config.yaml
dataset: "photos with spoken descriptions (Open Images, Localized Narratives)"
vocab_size: 513
arch: "transformer_decoder"
qk_norm: false
layer_scale_init: 0.1
inner_norm: false
positions: "learned"
init: "lecun_normal"
residual_init: "none"
optimizer: "adamw"
beta1: 0.9
epochs: 10.2
lr_schedule: "linear"
final_lr_fraction: 0
Rows from block 3 of a small autoregressive pixel model, named by matrix and row number. Rows with one number belong to one neuron. Each number is 500 + 25 x the weight over its row's rms, rounded and kept within 0 to 999. All counts start at 0. Numbers have three digits each.
After each neuron's rows are labels from the 100 images, of 14848, where the neuron reaches its highest value: "responds to" is what is common among them. Only what is clearly more common there than usual is listed. The data: photos with spoken descriptions (Open Images, Localized Narratives). In brackets: how many of the 100.
# fc1: MLP up (model.blocks.3.mlp.fc1.weight, 1152x192), inputs 0-191
# fc2: MLP down (model.blocks.3.mlp.fc2.weight, 192x1152, transposed), outputs 0-191

fc1.621:500453508514498461473459515524535492498499509545509506485501482485465485500542503469491469468527495525523484524494495504527528482481487484524493498484540517492538527541530487516462500476482512495531518492538460563445503511505501478513524502557477515552524508522496456526519468515521501517444496523453501493502490460471500508470493449503480499496503533474497508510536487462537483518521482533534519516505497525545489473508464483500493510505474489490454514477489507470438452543489516527493511494518508432503480526494503428509525513520523523514509501491472505507542486506499532510
fc2.621:471523500535527505481497521480521468502526470508536503440506473493524530497455517491469457548492505526479509489475503445519479463491514516495508461473439531481493502504511478503478548504522507546532517474522504546554514509507491487491533488516485517498518509496508493519477529520515500452510498510519426528555526497485499543531503511519507500490510507483469499512475525479472495523511459511521536552469532456473465511521503472481477495520489509474510520505541467512502512491519476495508459511535507514507540504503491478459476558529486457500498487459520463517513483460483487462
responds to: text has "sky" (63)

fc1.172:521524546525461488494458507514512519503491515464509517531503525521512495538534508518495505522495474545466501524481501495567499505482546473497481536478511480506513492489516477481538506492487507483504477516515485530497487515523446509542522516511505514501500491516495497507474481463486512535476573534505465485495548471446488473480494512472508501467458492479488517504490486529506510488495548504486470527533505502548459493554489463519494503473480516517424520501461523468505521535498485473533490539512527545540490530469548456504479514494525514538485464494489463476505520494467531514
fc2.172:496495530497504507545564468486492521490514513509509452477514487508477488504480500505516442478469505475523521484540477515483510437505449486483536475499473496458507505493479505487475497517481494496480479497501505446453492463510473474483518518508457511528500530533498476464541496512484473502491486533509522472543463508520531509476457508499444539511498540467526502502479516480520484496491499545522512510477489501421502507545479487488479516493554516520530522523504499498499572547513551522499505493476450530465526474509483480498517519511495524511495497474507440491489498511521503497
responds to: text has "wall" (41)

fc1.581:493479529511453522526498495499497463460534455536489519542514467476485487548511451462523522526522514495482544490514538506454458500510469525480484508484508512487506525519551499476481534500518512508529479508478493524523576544502492491487479536511467504502461471486502455528503503464519483504524512499509467496521517454499486502489537496485441495481514533506493485499481486509527491454508504516451474477480518513542501537486495515474467546485500480481526515515475456491492446473477492466545494501527505497503509542481501503534520492492484503509519528490503534485473513516499452565
fc2.581:525477505506507503499481463490502527513511495494484482480541517575491487489475527500450536497462541454486519472490472483487540506557532480481501508483452516485516458509526497494485437528519512501451500484566525478464465484489478519501492489451520518496525509518475492490488468542537526527491510489482523461491484527436526527482482483506514489478488468485523529491510547498513552525500527483535506531486483502490497501485525483495502450521501499481503495484511495458498490510463481479470493504467480527530479491546466475508503513508511515448502476533515450478473515484497458529
responds to: text has "wall" (43)

fc1.149:487488483466480501484518513474509521471506467533513485484494522518468497493503517548562503462530513520494473503515443510531536529500504524495480480500480505526512522482467522484486519502531450465429505527481520491500497473506456500475510503505517513493483490504511486528532516521498489489523517438452513469517531472519438536524470449510509517497534495498508555487522497466505564526483481505496473518471498468517501509532567505515495477503475488524499504496499528508546500539524514502496511473502522445513503505531473482547516508517534524482493433520498492515506483555527509501
fc2.149:508523485466475499486488445477493458510465488534493496477510498483472460542482519512485517466513471519509436480504517489516459516522467518515534522509521475555460511495543498484491493453507505525519477528493471492524509456515542520469493531547483495474506495502472471489531484501522491527509483486520548510516457472515523518482461488508524484485473466480544488499554459513487510496475479495475485529516518536508495480544482504535518537487516476515476500538498471461509532480474486486467524467428497541556526516500511478495496452499491519493493509497518478516497556513510473516
responds to: text has "food" (25)

fc1.250:467496535535494456465487524505504501462508532475481488526496501494516484535518521509489495485467510514488552461478538505492456496528497441468500481478508541503517574504481501508519480512475514440539513528493453509520525500489517524544512517499481487484478515466444491528498467482490503508484523521481511478486496498470446493472528553459481488503504525489517513505499471516491521451536506519483523533517462479511502514442487510494481510493510518472525480514473491518447433536528497507499502511535511511506509535500475465475493518516502519496517477551482476434487501517488494466
fc2.250:510505481530546486514513498507508463465470468506502501478517534469455465503507526482461518474500506527485503500485531486548536508507513509481495472502482511427523504575505461487460486482511499519484489495517453522514518508558500464493516540501491493461565495503480488512516481465513516505500454504482479498519479490520528494498543528550487509518486541505484488527501495426478516471522510490530536501501454487472476500454512487494484503526507530462535507518502467501440500495456501507464504491500500522475500524503492493466493528536522519485495449457502477495467498481520460468
responds to: text has "wall" (44)

fc1.583:465489482469509528524467475455478488477479486486471446503509498493474492477544507517488463526559463535521468523529447513501477504506458536541513501490497489547547459514499509483508513454506478540517511477494548538491536520476517485550508553522491495508483464487432503485498516506465490503517503468502496490523476472469492510530496485495504493458476476486465528507509528511481519491487490472473470492491455493517490505479479444473509475470474505518513497545480484529504506444528478523522506512499486523520482474478508487509526524486475514473553519492448482526484495521475529483
fc2.583:486498504484482519510495517510502474474470489497545507516507529454515567492519483487524550526442504493505509507444465503512497517478491545495507503494516478500492512525527487494451492515495455523491520490495487507458495481459502531514500500502552504537497477495537530527500500539496518525469451544477517499459516501488456487501476516508494518534506509471471498462491531493476522491544500489468518547500552513487488481490475492501545476472503485491449473467455488472486529516474473480466449527494489521513470470556478455481489460512504493481483484500465492542521462483453468497
responds to: text has "grass" (25)

fc1.117:493495505456502500485468482528475502489531507524516494443507535486497486530513496495488459484448459488466518503532485468511494553475469468497507514561510506489492497470517525512507518470457497509506490513503484518483526461503493474540491505512493511504517515537455539484506452461517523545499511501481511546499521459497474480483518524526494515557527504485506490511523498563573499500513520506523494502458528543483517497533465477485476561516501503482488499491461522505490484468489492465536454469512548505510488477517529535489546512505475553482525507504517478512502526521450496505
fc2.117:526501500471481506500492510460531500509455500498523504515523516497525483467530487475510551527470497532520487501507469534484490535526504508509472495516494536466502536522474487515541464510472496502515498445507523490498511492433533498509476454487466496539526521489499508517477511514528507440488516479498508515498512497542501533524519554553509493505481525484505473473485494444512468488494473533448467502462503473490484490495470489482516509527540472498495527497538537457483521511528461522521495515509527484582500508517514501487489529583520502466484499482472516502456524491484468517
responds to: text has "wall" (41)

fc1.20:513486518487499495505454447480492540492487502516483447528527501500493528514518483519493477536481489523483512529487499469513508527506498482518469463529519455501517507505513459487545506521431480507468434487536507502499555512540476513513499489519528535474477473465528546496470490482509519481553500515494486514503513484435477487484511494500474533502478538529502506482511460480501491490485525513521461490531513472472492499480449505504479509471491506499467511509483463514527483513530486514489496527514519459510464527459548512504474498502462544476474486518508496533570486513480563476
fc2.20:492501447495434509460552468479497498553533570535498505490488518513474439493517491475493531498462493530470509484474517500498470500535529437523538486491473501465484551473467482469510531509499514475499505501492521512529498490436467500485470441490465492470506526528469446479495480515527494486540485489504529484493500475529486477489516456557476489531489498497503500511499524501485502511488488481506510469479504496462474538506483472463471473529488508512479480526506466505470517505486521535509497498465511528512529540459490522487493523534498505526475493491477520475467491507537499510
responds to: text has "wall" (42); text has "woman" (27); text has "black" (25)

fc1.114:499500472489510501523509436469490490535500525504512516559519528512504522540519490523531463458472521519457489503517492500542500492455449476471534523531501475504492491487496498493502498507499538458495526494523491472513515481454532529483519479532492492511487506522481518502477506525457562460501520480504484502509518458468519480458483533471510469512486516474481520527544529493548500486527494491546514546528506527512481520495511478535460507487484503536466516512484493469472560484482502493501479519508489520469468505510501538536527552472495538484517507433520479507550532507490516487
fc2.114:487518500469532498564506545502481496503516488479468503527461452545521524475500483523480468504495517450507518500537481494477503502512531506516494520532494541537522497484547513496504468503489523509511507504522474509535478427451476470451549470522536485506472484500492534514515504506501507528498563501507488507501484468533534460534471477487486490526514484514568503555510470499481512538537504505515529491496548460487507521496532546515475501530474493514528490531520513500490453480519524519492483494491496529511473501461520517537491494485497538488530499472485474491502483518498478560
responds to: text has "sky" (50)

fc1.456:523492506470515486555493513521465454509485516485492505498418491469484539515532530468522463497524486500512493468499503505519484503502511466501506518467484529502521507487493487517510481489531524528512488508487535499506497515517517518516500476470486529502474497479494510519505520519498497459513532518504481479489499511488479499464488515534511561529512525458523555567488495573487474511528505529492490505531499534488490499486502466482459507512483549492481508562533520488533533536487496510440472524477515481506454520501486503479452481414505470502487508497515505509522498566480533511
fc2.456:465488532475479537560484497513492472513467482498506467526501510517482503463484551503485488460462518502506474492524483552483524514476466504490505477517552486516459497497527482506440552496533521456476524498512487469510463484478485516480454451497491505492481518520510514472462491480475464523471485452508498525494529497492511479487475478504491496465500487559512479434518510473498514501514508462484514468504481517490508490499472540495563511516466503519521501524482490477469505498519547482488504467521465520470471489491509577489502464512513465463513476465498513477468464488478513493
responds to: text has "sky" (69); text has "trees" (62); text has "grass" (27); text has "water" (26)

fc1.599:511512510525522542525468490491540494480508497471522488469475503483502498494518521479497459474492490482482520521498486499524530536455484450533499538484517459495531476522517473478457543502443496494513452500519488555465511491551542505491558459488488537468495525486526474497458485463502507486529546465468450506519471526498449506474501478543531517482481468460532517515526498493508493498474516476462493524463538496487501524511546505483469512474448475447474517496503525463497473543480520513516515508505475462504509462488481484490494521503491475508473502537514485502488503480504505499
fc2.599:502446454463526514507506486481482510519493486497503478473478480497457494479506483479513534510490502508448451567517463478437506504467475505492489488458482516499481514489501533453497486511523506489490471531522497473496482471510504510466537515481498503496484482472462501505489519493520468523468505514522526525503492511491524513511481475500496463494503454476522491481488521521506477495481478534451519490504531490465562505462495512498478533523525429502512508508481523473520476509520551505508457482487454446461490515484469505463553508502514532511497566555462492483523509473478477497
responds to: text has "grass" (39)

fc1.741:555469546460494504514478478519520480531486475501516522525503540499488473541501496477505512497485484525489502520500477512474500532508495479516508505544481505513471515512506486521466487493527459506508461512485410510486510479498505506512499551491490467509488520517484476488513485492470482525479526466488460472529482507520472535500548470514526506495496468465526543509507465470499504508507455509475558496450496484558493481479545491528548507483530493451519507480512518431507508501504496528527450497474538493521458489504517514511488525502530446474466517472477484507502489481523446507
fc2.741:528511469478542492437497524496491527533512484545518550478464507510505508487502502510516489502465448502524488484499514506527476510483480477490527484523508511511524507533513539478501497523506498483449528537496525521542476483457522470536467495511484505507506477473463511465512485497529520469490520497502511511524476522534516502533511472502492497528544518500533490514520528530549475526467506512517443569508510502463496501504489478496517462481487460514509478459515523483502488499516475508440514491489463499558533504561470434518500498535447490529519532462519511488472517477493509482
responds to: text has "sky" (51)

fc1.676:495477484541509493464492458528510487513448508513519496536483530515524466508468491509535510453491517520515525514443544501553489500490479485484501514492466478514495505477524503497456503493490501492483562511490467508498506528499534515473481525485476481544477491510470504534494521525502520501485477491515492501523524491480473515509518472485499542541527468537486448476498497524501471448539545535505512484491541484473482486484490474453488524525479514455519486495509473531508466449506513513559531480518505496439513508480468485454511511543490546513470513494495478456473472532538480481
fc2.676:474557544527514499517508492486515511545512545537521492492504503489487484477550493478492492487472515521468502490535508495473511495521502508489503494488506503484490485557522466512463499541500490493539515484475510492509532501499479511480496476477501459477462528514503487460498476441498539508491479524469554531505522507463464502481468491547524469486479518487501492499513507495460543488473476492523514486476507514556533490501555526540523506472500546479506533493434519479459499532488488516467505512533506504504530540545502469526506537460482524432479488476504526472460536481484489507
responds to: text has "sitting" (33)

fc1.322:510504477545497505529501502511482457479491477503482524483487483495424491528476529508485481502508520503507516503534514528518509487552483500514506475437499508479509489486518520480523540483502506551469530510474479511472520538513544427507512523498510522495534497531525488498455503510487560491520514511477513482488482505445465491457489551497474558589552542497476461498497513543515493507497445485516534526482521515488534501501483523495498487519492523495493490497535505500503485532488497509466494486506461497519486514476516502515514544543522455511501479516520463515523502518487509471
fc2.322:462480492512514531527527490522497543445463484503514499487498490440472517489479489521477454505513525505497517502547559482533532481482516485492497466478495468492483496512465535469457471547508505479481524494449500516519483513423489492465503498484521481530487497478523542498494533489510471510473544539507479464528488501534512473468466531500479525490511520489488481491472521474500506512475502438487516519514468487487504519499497489476475504457469494514542471495438513535513521490493481509527485544501462504528475442550491509493506492478473492487481521506530528524524505496522450479
responds to: text has "grass" (28)

fc1.100:458503477430514467504511464473494503491456553539510483510500546454456496517542510510516538496500486540512470464478473508527429500476515498476518460507530481554506501506486547484537494470505487474527515538518502481533536527500486503479488506487525477520513496503526479533461515530540496510478482486509518490491495498500511490504500509490495492501516561497489534489468496477512503536452536493488492502509475471488497520549519468466497512496520499494496504477507520481464515546503437507525476506553502468473540519483497494501525484503499495498489548492546558466537476517493519516
fc2.100:494523501533531491505464501472501508510498494522519499463496494506515535497499493518452474555478518468527487518466503529506494522528489485491480522504468495487520527508543497496520493440478499516496492457538489463481507491526546471481529514489495501466537512515506505460544485471510476522534529478466519517505506492464547516480507471519486482450507483499478511512492565478419527555526458512481475500538455483517498471548514434463505498485494485501471467511511510472495522517479525480482517492525491515462495511545473515503512515464503519496505485538532515505477536518546498545
responds to: text has "woman" (25)