{"layer_scale_init": 0.1, "optimizer": "adamw", "max_steps": 8100}
Rows from block 4, named by matrix and row number. Each number is 500 + 25 x the weight over its row's rms, rounded and kept within 0 to 999. All counts start at 0. Numbers have three digits each. After the name is the row's rms in percent of the matrix's.
# k: attention key (model.blocks.4.attn.k.weight, 192x192), inputs 128-191
k.42 095:502468485534488502515487498504526486566511493421525499459522523535529539517485476514461533483507469491468492498489551528465488481460485523494541477514492489512502547505492489486459530513522489
k.43 104:466442505482542482456518526504472493500523516512496535454471505500493475447491492493510482502477516536497489492505476514522499479508478516511509477507508487515508484535528513485539490511471518
k.44 102:510514505497462499501472499524504496458473539481500489552493488507517497462504499468499546487456562477484472525489485503554464514484500460517505525545511459513531451524482518522490473518506487
k.45 111:490500509529484498546507494532503566529458534497478494495487491495468494475526491505548480515488510491482501489485518481457521494523482478536494498499538484465534509495467475468484506468490483
k.46 103:484501482468548514472495494445529512526482486477512521510562486483482468528474522476457457506482470494488473497470506494464475500483484512486495523523504474438517476508520492544500499527515476
k.47 107:533490497471474507498485487501457485511524496490527498509517509478452524561511462517542466473450517425500500517489518479538498502518514542483521514505548507497453473500495489504530450483520503
k.48 105:506523515486463471492488462499527519552512495512493502510520543501475482526473482507499534558534486491484506524529482522496463523520483534530467542501519502440520487466498480526486471495520477
k.49 114:485482504473517516502528492492486470466484483513506519477469521513501521467508486523505492496499476529480508472511486488503502489479502513566514535506461497504522491460466498464480491453544521
k.50 111:483498465509473483467511521470508491447521491485491510516507520505511482496498484540499496528466506567509486512506517513460469489555458491469503513510468501524485512502463454487464492518484450
k.51 102:525502479448508496510479519499477483498463454514465527525462503537488480485475477498496464441501511505500474508479512538457507473533494480473461562492510528482516509509536524483529479483509511
k.52 113:495500505449485506499532526492530496499478481472507535490504531513495503472558488540493457503499533528484504463477442503456499506529526511498517463518485467456446482521513528515532493506543515
k.53 106:497541527485486528545492514500492527470491464491473493486485462545522475476548487493490503526446471475502475494464491497520520483515479479439462518531503513490529459499463498498512461468530506
k.54 099:531487495520460568493539524475493464500481517490462488536473542479465471507454517530510493507473501496490459540502496491482520488512508482475462517488516519466530477456552476523524517460505492
k.55 104:516480518541529495492518497468489544525508487481513481470487547512533529519503512458502462527497509502515509551479478507512513456493481495512470509481514507524493485456504481470493504502504552
k.56 095:482485502522491459518484480513539526500468465469481487535552496476536528504519499560480498523516502521494480537535498488531487469507506483487518502539519494492560502529486483521473500510487504
k.57 093:491579530486553526489502490479489461536509497498459474493471515463478482499526487516533498482541548467517495500482543477453505526494497480463518578461471536465498495526467514480521506498484511
k.58 106:501517522475480494500447492517467499501529488509513550482507465506484529477526523506501475475494521487483483545482492495487499499467508543500476501456516496488477487510490467479505477433516489
k.59 097:535483478564538472502505514516514524488496507475499496536513482484505513487496476544437476520516499535511494521502477504532481508500477479512501476538480483526479520490492515499467527530515507
k.60 097:508475506459536487515462506460463482492503501541509490501536467477500515479489504511495513464457491493501482496474510497471456512506448521538503494520501487488471511505470521478528507504485501
k.61 100:486488497463488520463523483496519500474461496488533476523505539500505485498501547480491487458524468494486515496502465460525508451497468515497442508505479529533538535521499540488474519499510491
k.62 101:519484497484503500475497491471460503473516453510511523519479498508551509479484489496501516462495496491480521496516529461522494481482493456481506453509455497481509534457493500555494522476491482
k.63 105:507481496479532468515510485512487514513499481510505493473505504562475458494502481511510505463508541448537508514499491477495500486504500520477464485470492494512505494478529542473505489475523492
k.64 104:527522466501474502548475513533498490509538477506446513509523526489513550509489471529515506540528506481519485475548483486495490442532519489512509507509493540516505507518483527518466545483505487
k.65 091:479521475491475521508498426512529546460483470470519509501485517525534463465496480514485518496501495542540512531497512495520492522513474490501497494536485523473510545482494488473532470509468508
k.66 101:514488487506498516504452541514509509484478521530515443515424523496490458483517523542529522502469502479511503485537513474502509488490513499463472493445523505489498514515545512462510525485477520
k.67 098:519459505491523551499519464501519538515464426495475463511508482499519557495529474462508507481462456509505506482521507513504492500541496490517507492508464463494473493507523502497472507495489525
k.68 098:498518493485502508501489491477482480500516445454524524471496481530519511512478525522523457486495523492469562483528460484493510528504499478539527495513513499493499509527500491508525473472544522
k.69 096:525495496505524492489457482491547492526514487474503508487474474487504499478479484499490495492513477520513523523556504549491528506528502496531481500531530529515495479533486529453518535513474444
k.70 095:497463499477480512517516536539484503512462510476477506568518554479465495449497502469515541513494437493495486500515518548513498499514504507502494509516480465511498516515493504470496527522480480
k.71 097:452493511453484484511495481470492509470487547496503494462494516499482490516537511504523485478501506499514524465468494490519511539495512503476496467461522482494489530485505518510498456493515482
k.72 105:567527485501510475489494462521488489471486516498507502503502504469482466545499556516486536484479494479491501492459519509522466488482469491484483497505508521472513521480521510520466518500515491
k.73 108:557531505512495463471525488479494481509522506524498524534505500516545522530482506459471474499534530459399496462493469464509490491537526503481506516488558478481512499496509457533495468505492484
k.74 096:502482491485490499515462458508494500522473479474511487502525514453486511477517516516480464549501498528465488525529527502479503473468467493535490490523507544518468519478496462517481482509501501
k.75 099:518501501482504496511510519491492483504494506501522538447499526509514517533537494482528554486497536513523490504473493437509541466497522501513486512502477477515507502494531501468512490471512531
k.76 097:482526516514495575527493525464470497459523512506498472504494537467512484525487492512510552429467526463486485547532544435533482470514507506509524478486504445482529507540507453513494529506501505
k.77 089:493499532516517490516521519524511476521476490485502482508540485480481558537452492506508440501543488541497518490499486527498505493496482545517508514495479493541559548470493512496512522497460462
k.78 099:493494494503488467450484475506551521496452489474514484453505488526528482451491504521477516472490496555487521493464525557532438499456507496559485463500520525493537517482463502495539561504480478
k.79 106:505512513532513440528470503511457470527498505474440485495501437506520497486490467510488539559512505501499508497517472538503501505490496552532517540460531553488533485541503490485492509500505489
k.80 098:477524482453486512496454519502464485462533499520467538520458522491537438523480470489515490523473475495508494521475519459498447500507508487448525532462483505475501539497504492442500506548472500
k.81 095:462499492473522528544531484481449526510492501508543491523478530497532525521489486495502524460494505522525469496497504491509541547479492501500502525508523476470587486458494502476502448507498526
k.82 101:487498509477513500495472487487491499519531504477525516489536503460484476515508494471494430516522503496514479522485487519476533449516485485481515481484465497522468530516521509522531517519534507
k.83 092:485466494515452500545517531514468499544527484567496476450472518482509504499516513541549490473528515479484536474463465512532570497516544511464502540473501497499525496500498436490511508513487517
k.84 098:482494507469488538487455444539486540490486538453518502483470535509500523504488502496509520484487523506479485483515514471514510526528526523467498533455546488489514483525501490457522495524552545
k.85 104:520498492520507500468487461540522557464474508489496495521482461522476512523454514514449528517512535535450546507452501527504505473464478512531509507518484469475526513483475464536523504475474455
k.86 099:515508447510511540504536438511522519496542474534503517507478516507494490501463493477539483495471480452554515499531522527471487530533572523494492485514461457493531472509478442500472472498541524
k.87 096:517441535520551486497492440456514488510462514479483506475524473519484497470506505525483516543485531511498502467502438507489526504482447490497520502526484488509470502494509535476496476541489485
k.88 106:508484503448485526522545525473529500507483537546485472519516506477468509450527505468480514474540510502507465485490497476484520530521501483438497503499485526485498508489515468500538501492481487
k.89 111:495471501494504462480454485503534532471547457494503568450523524531500501512482546498488471514570526512510522494491504506488495500505506503518498494487528486476550461458464495499476478513522515
k.90 100:490504500489481529498483534514511492507460481486477510518494492505505500481501469501488483497533483515523524552521482507469529445521483507527514454471501520505469519479553519517541544488459524
k.91 099:472500463463510478505473505497504558517504494514521513482500548458509535522521482531486501491491511475484515462501497465550515533516533549521493476520526469518465502512514455488495457491545511
k.92 096:513503526517489519475502474502485477519438485439525492505500510449521491485491512512493493526540482499490525505497482528493525506467492468540522505536483512533495505497438535490486497494503501
k.93 102:514497499519502520539525538520533471519492519516506527521504503545495469496534489447499486520522477478473479467471472472545505500545515466498498520467489483456507482489542496481472464490528511
k.94 093:484476515501520533486497510513511475512491495484489469521506480536485486510499489510459474556525464513464514506503494521460513447500451510483490470458516520533499477520505540528464537506472514
k.95 098:531450481553499454494495521494545480462492495489494508495516561492471474523511513505537548490510482525543510478528512510538462489548449484522511427500455508478508499545508525513520511501505443
k.96 099:462479461515497472501527483498508500520499548476510523504512469502504488507467507543508484508491535555462466540521484452502499504507500525518562501514511545493490533485536501482505483498512509
k.97 093:499518481493492550494457499519496527489507522512517519495516553512491535461529511506518499497507491487547491476473507510499459503525452537486489481482536501442496481499534527517510511488505473
k.98 099:472433495456481542530484513504469517498497531507473527494496516499508494487460452517544515467509463458501504474472508501509534509476508476511474471510532507472466507483489487512507509456497475
k.99 095:509448486485526470499514469494509534520535497521562431470520491509476493505532476525508513460493493491520530490535477497466517482482467488462509461486507522528488522476508495482503490498497494
k.100 112:492508485510467480487471551492508520542517483513501469477523536519487513572497486473492496507500491431478488483512524470486495512526523516474457460482475474487495521476518508512510523510492544
k.101 096:513471527449433516486492514502550469452502539530479498543469511457540496492513475502494519490478479490527456523479470529513466475515466518536509472551472475509488469499528520491528505512483496
k.102 101:502504551504468511506485522513477469510484542487543494475474493472500491494482528510467523503499482539470522511505471537486475492490471468521513474479495523524512469545556498456505443445544535
k.103 103:517524519519455490445487484514487503489496508491518479488511476467513514484483486508506499524550459490497483491478479479490487486508467488521480539483569461525517479489532497506493494516546501
k.104 101:524484496484466473500506532496459516496531538501454487502502545546506492570505481480485472477434470528514532480488489524491548501514506510481492515510475518527524513483536495501486520441504510
k.105 088:555462541530538533474523514493511532464459467478468503531512472495519450516481503509464498457559493460493450524523466460495514496517520505489534485487489493529474496527474496504526514515485529
k.106 099:545475488474520534488490496519482507473526499509446504490487488499484453463522484491474494509521494410536524500536505471511485507500518564467507511511483479479491526499495467536530525516500477
k.107 090:481478543497507500515543520487468533484531541497528480480503491496511509509499521456478550517506492508511506498511510488494538463470489451473460501487501481518540529506512475504492457432516499
k.108 097:502522515524509503483498504481504479505491489467524520492495498520532513509503514529455477523474472527479511547497500499518501491471494541493527465503473516511518536506475494489524489533496532
k.109 100:463493496527501513545466518464494482485533509500520502499516472480503473467511553535512543515503530504512517543531522502485496488481488467487438495557480487481453489510532478502468548511549519
k.110 100:511501479518526470458540475543423527531501497519503500476514502517469513487498488495492507538494517540516512498447502501521490517469507486482495489517505513478494459518583504491506499469493525
k.111 102:533481532482552507494494482500483518527531529519486472480489516494513474486467486526549510473491489475532493505484451479530483502569483512451513492471500489488516517483509511470545495502492491
k.112 091:548513536521526483481525522502542468516478472483473500528535503511462558488505510530463547534492474501530500494541479521490486475534469489529493518481485489509493535486485498521501508477507545
k.113 096:512473467544477465468524504542520517422535489514569521506485514520472532513527482527486523518459531539481536516482491499544523544540499516470498504523463518489484502497507532547501497489482498
k.114 096:497474527495528443502522523516482464490476536509480543485517494525501509532473475480547483511567495431513526524506530494459515494497511489539503539506470478528474494486501468514493521487497497
k.115 102:545480515493484496476502488510548540493448474490507541513503534526477498496544491534494500496493495468441519553462476508505436529514484536527469559511511515490470486486495506527500471515509502
k.116 090:486478509472473458520472530475516454497495525454499567495472486501493512514483547533486448510566521503484509510504464490525538465496482489468497472488528466532495521493477554520495525482531476
k.117 098:502521480490466564528528497479535502463505530525450484472489543487516458459516509472542519503469486485529503491519483493522534544501537486509442546453510480490518491477469483451471494481525534
k.118 084:534500507521510505520522505490472559461490504519461489505489484512481464501484515489453477526543431495486534504499549512481476511472491526451509503465528483511482510516464499490530493524501500
k.119 097:499506519504491496491526572482484538482500528516465508506520528462507500506546549513504534496510475500495506466503506469511549539498507494498482521478501500441537492514489488474503449488497503
k.120 100:514493496488452476471474504521547479484452541473479434471474513528535454488532478481486521532507525498565542512493499534505441531501466497520509482496536488499462459513513478511531473510482454
k.121 101:513488502483550519507526531532504534489522522514501456493519504471490507486512491489538533467519490482491465478499488487506471506521499499494442554503533469514477514452543460476443540486524512
k.122 095:495506499537437462519499507491506475486530486497482527484504540503492553528494532533524482493436486521517518497502487514518517482519506440509478491537513516525486537500489514477512468509513492
k.123 105:508482495476542475514489487511461538433493519489495468462497524433493525570481498503492531507475499482501480493488541473526507571488494504508563452507479511550455526474489507496476523529515511
k.124 101:488517531543500482505450485488507531520470544495486534527521473483460493500466517519508513533537480462478501515470451498455460513506506447528503494464517472496488489499498499523495512507480499
k.125 092:508510505512481498534518509532470550495529491499527538465511462514493514530536525487509503497498486518510526488490445485511511540530484536503539519486536487489508488478512507527498472476519500
k.126 101:464522495504458467451455524501504502502506532483468470517506511512513525467494471475505495510503459498508518491526531452525467510564447558524486499502532486488533508516485489468484492537497491
k.127 103:532539546516513463500540454535463493524455535483468489544518459477468504485515491472497539486461521498492472477502504503504526512519490470488465494532476500485529523509503496492497497540491524
k.128 107:490508464473447527467495506524494506491528455503479471525512482505538520454497505541498482526482515483546498515524460492507523528475486472531537470495529503521521512499533508496517501480500491
k.129 090:498509494502537530514473503520528511510497497459485492501516481508488467485471519497467516527476512518518492495464594496500507487432493541443499501495530508506517492486477484487494521512482552
k.130 105:494496480516505506490480477467492520528466460479473492456460476482504520513501518475474479517522545532437513515497505496460504488529493522519517500475535502538503457497480477500495497503522534
k.131 098:509509509529559484479533467474523465514437457491448530491475462529495462552481509467527477491553510551533513520497471508491505476465533452503511482508468454488491479478502513535490539480490467
k.132 103:533479478536496516491480475481527493491501521495492447501531509494526474504533513530516472490464484446480503453458558466517491523552498467457469551526496514506494494535515549491509470504504523
k.133 106:525480526499535535518542499468494554484465486497498515479472521489499524498484461470474520484500488512509522523490461491538474514468525446508422462480515532442483514473491532460495486480497487
k.134 107:486479504510470470483460561486533520516494492487490512498504507516526517538497503479558506506513507480540520486536524532456495475495478474475538490468497532543439453497522490518470526500523501
k.135 093:494526483525561451542495493491524516487470538503495500535518471461473498484491515502488459496482534528519519537474480521539473511542474503529468528494491489504507475482484479530526487501510517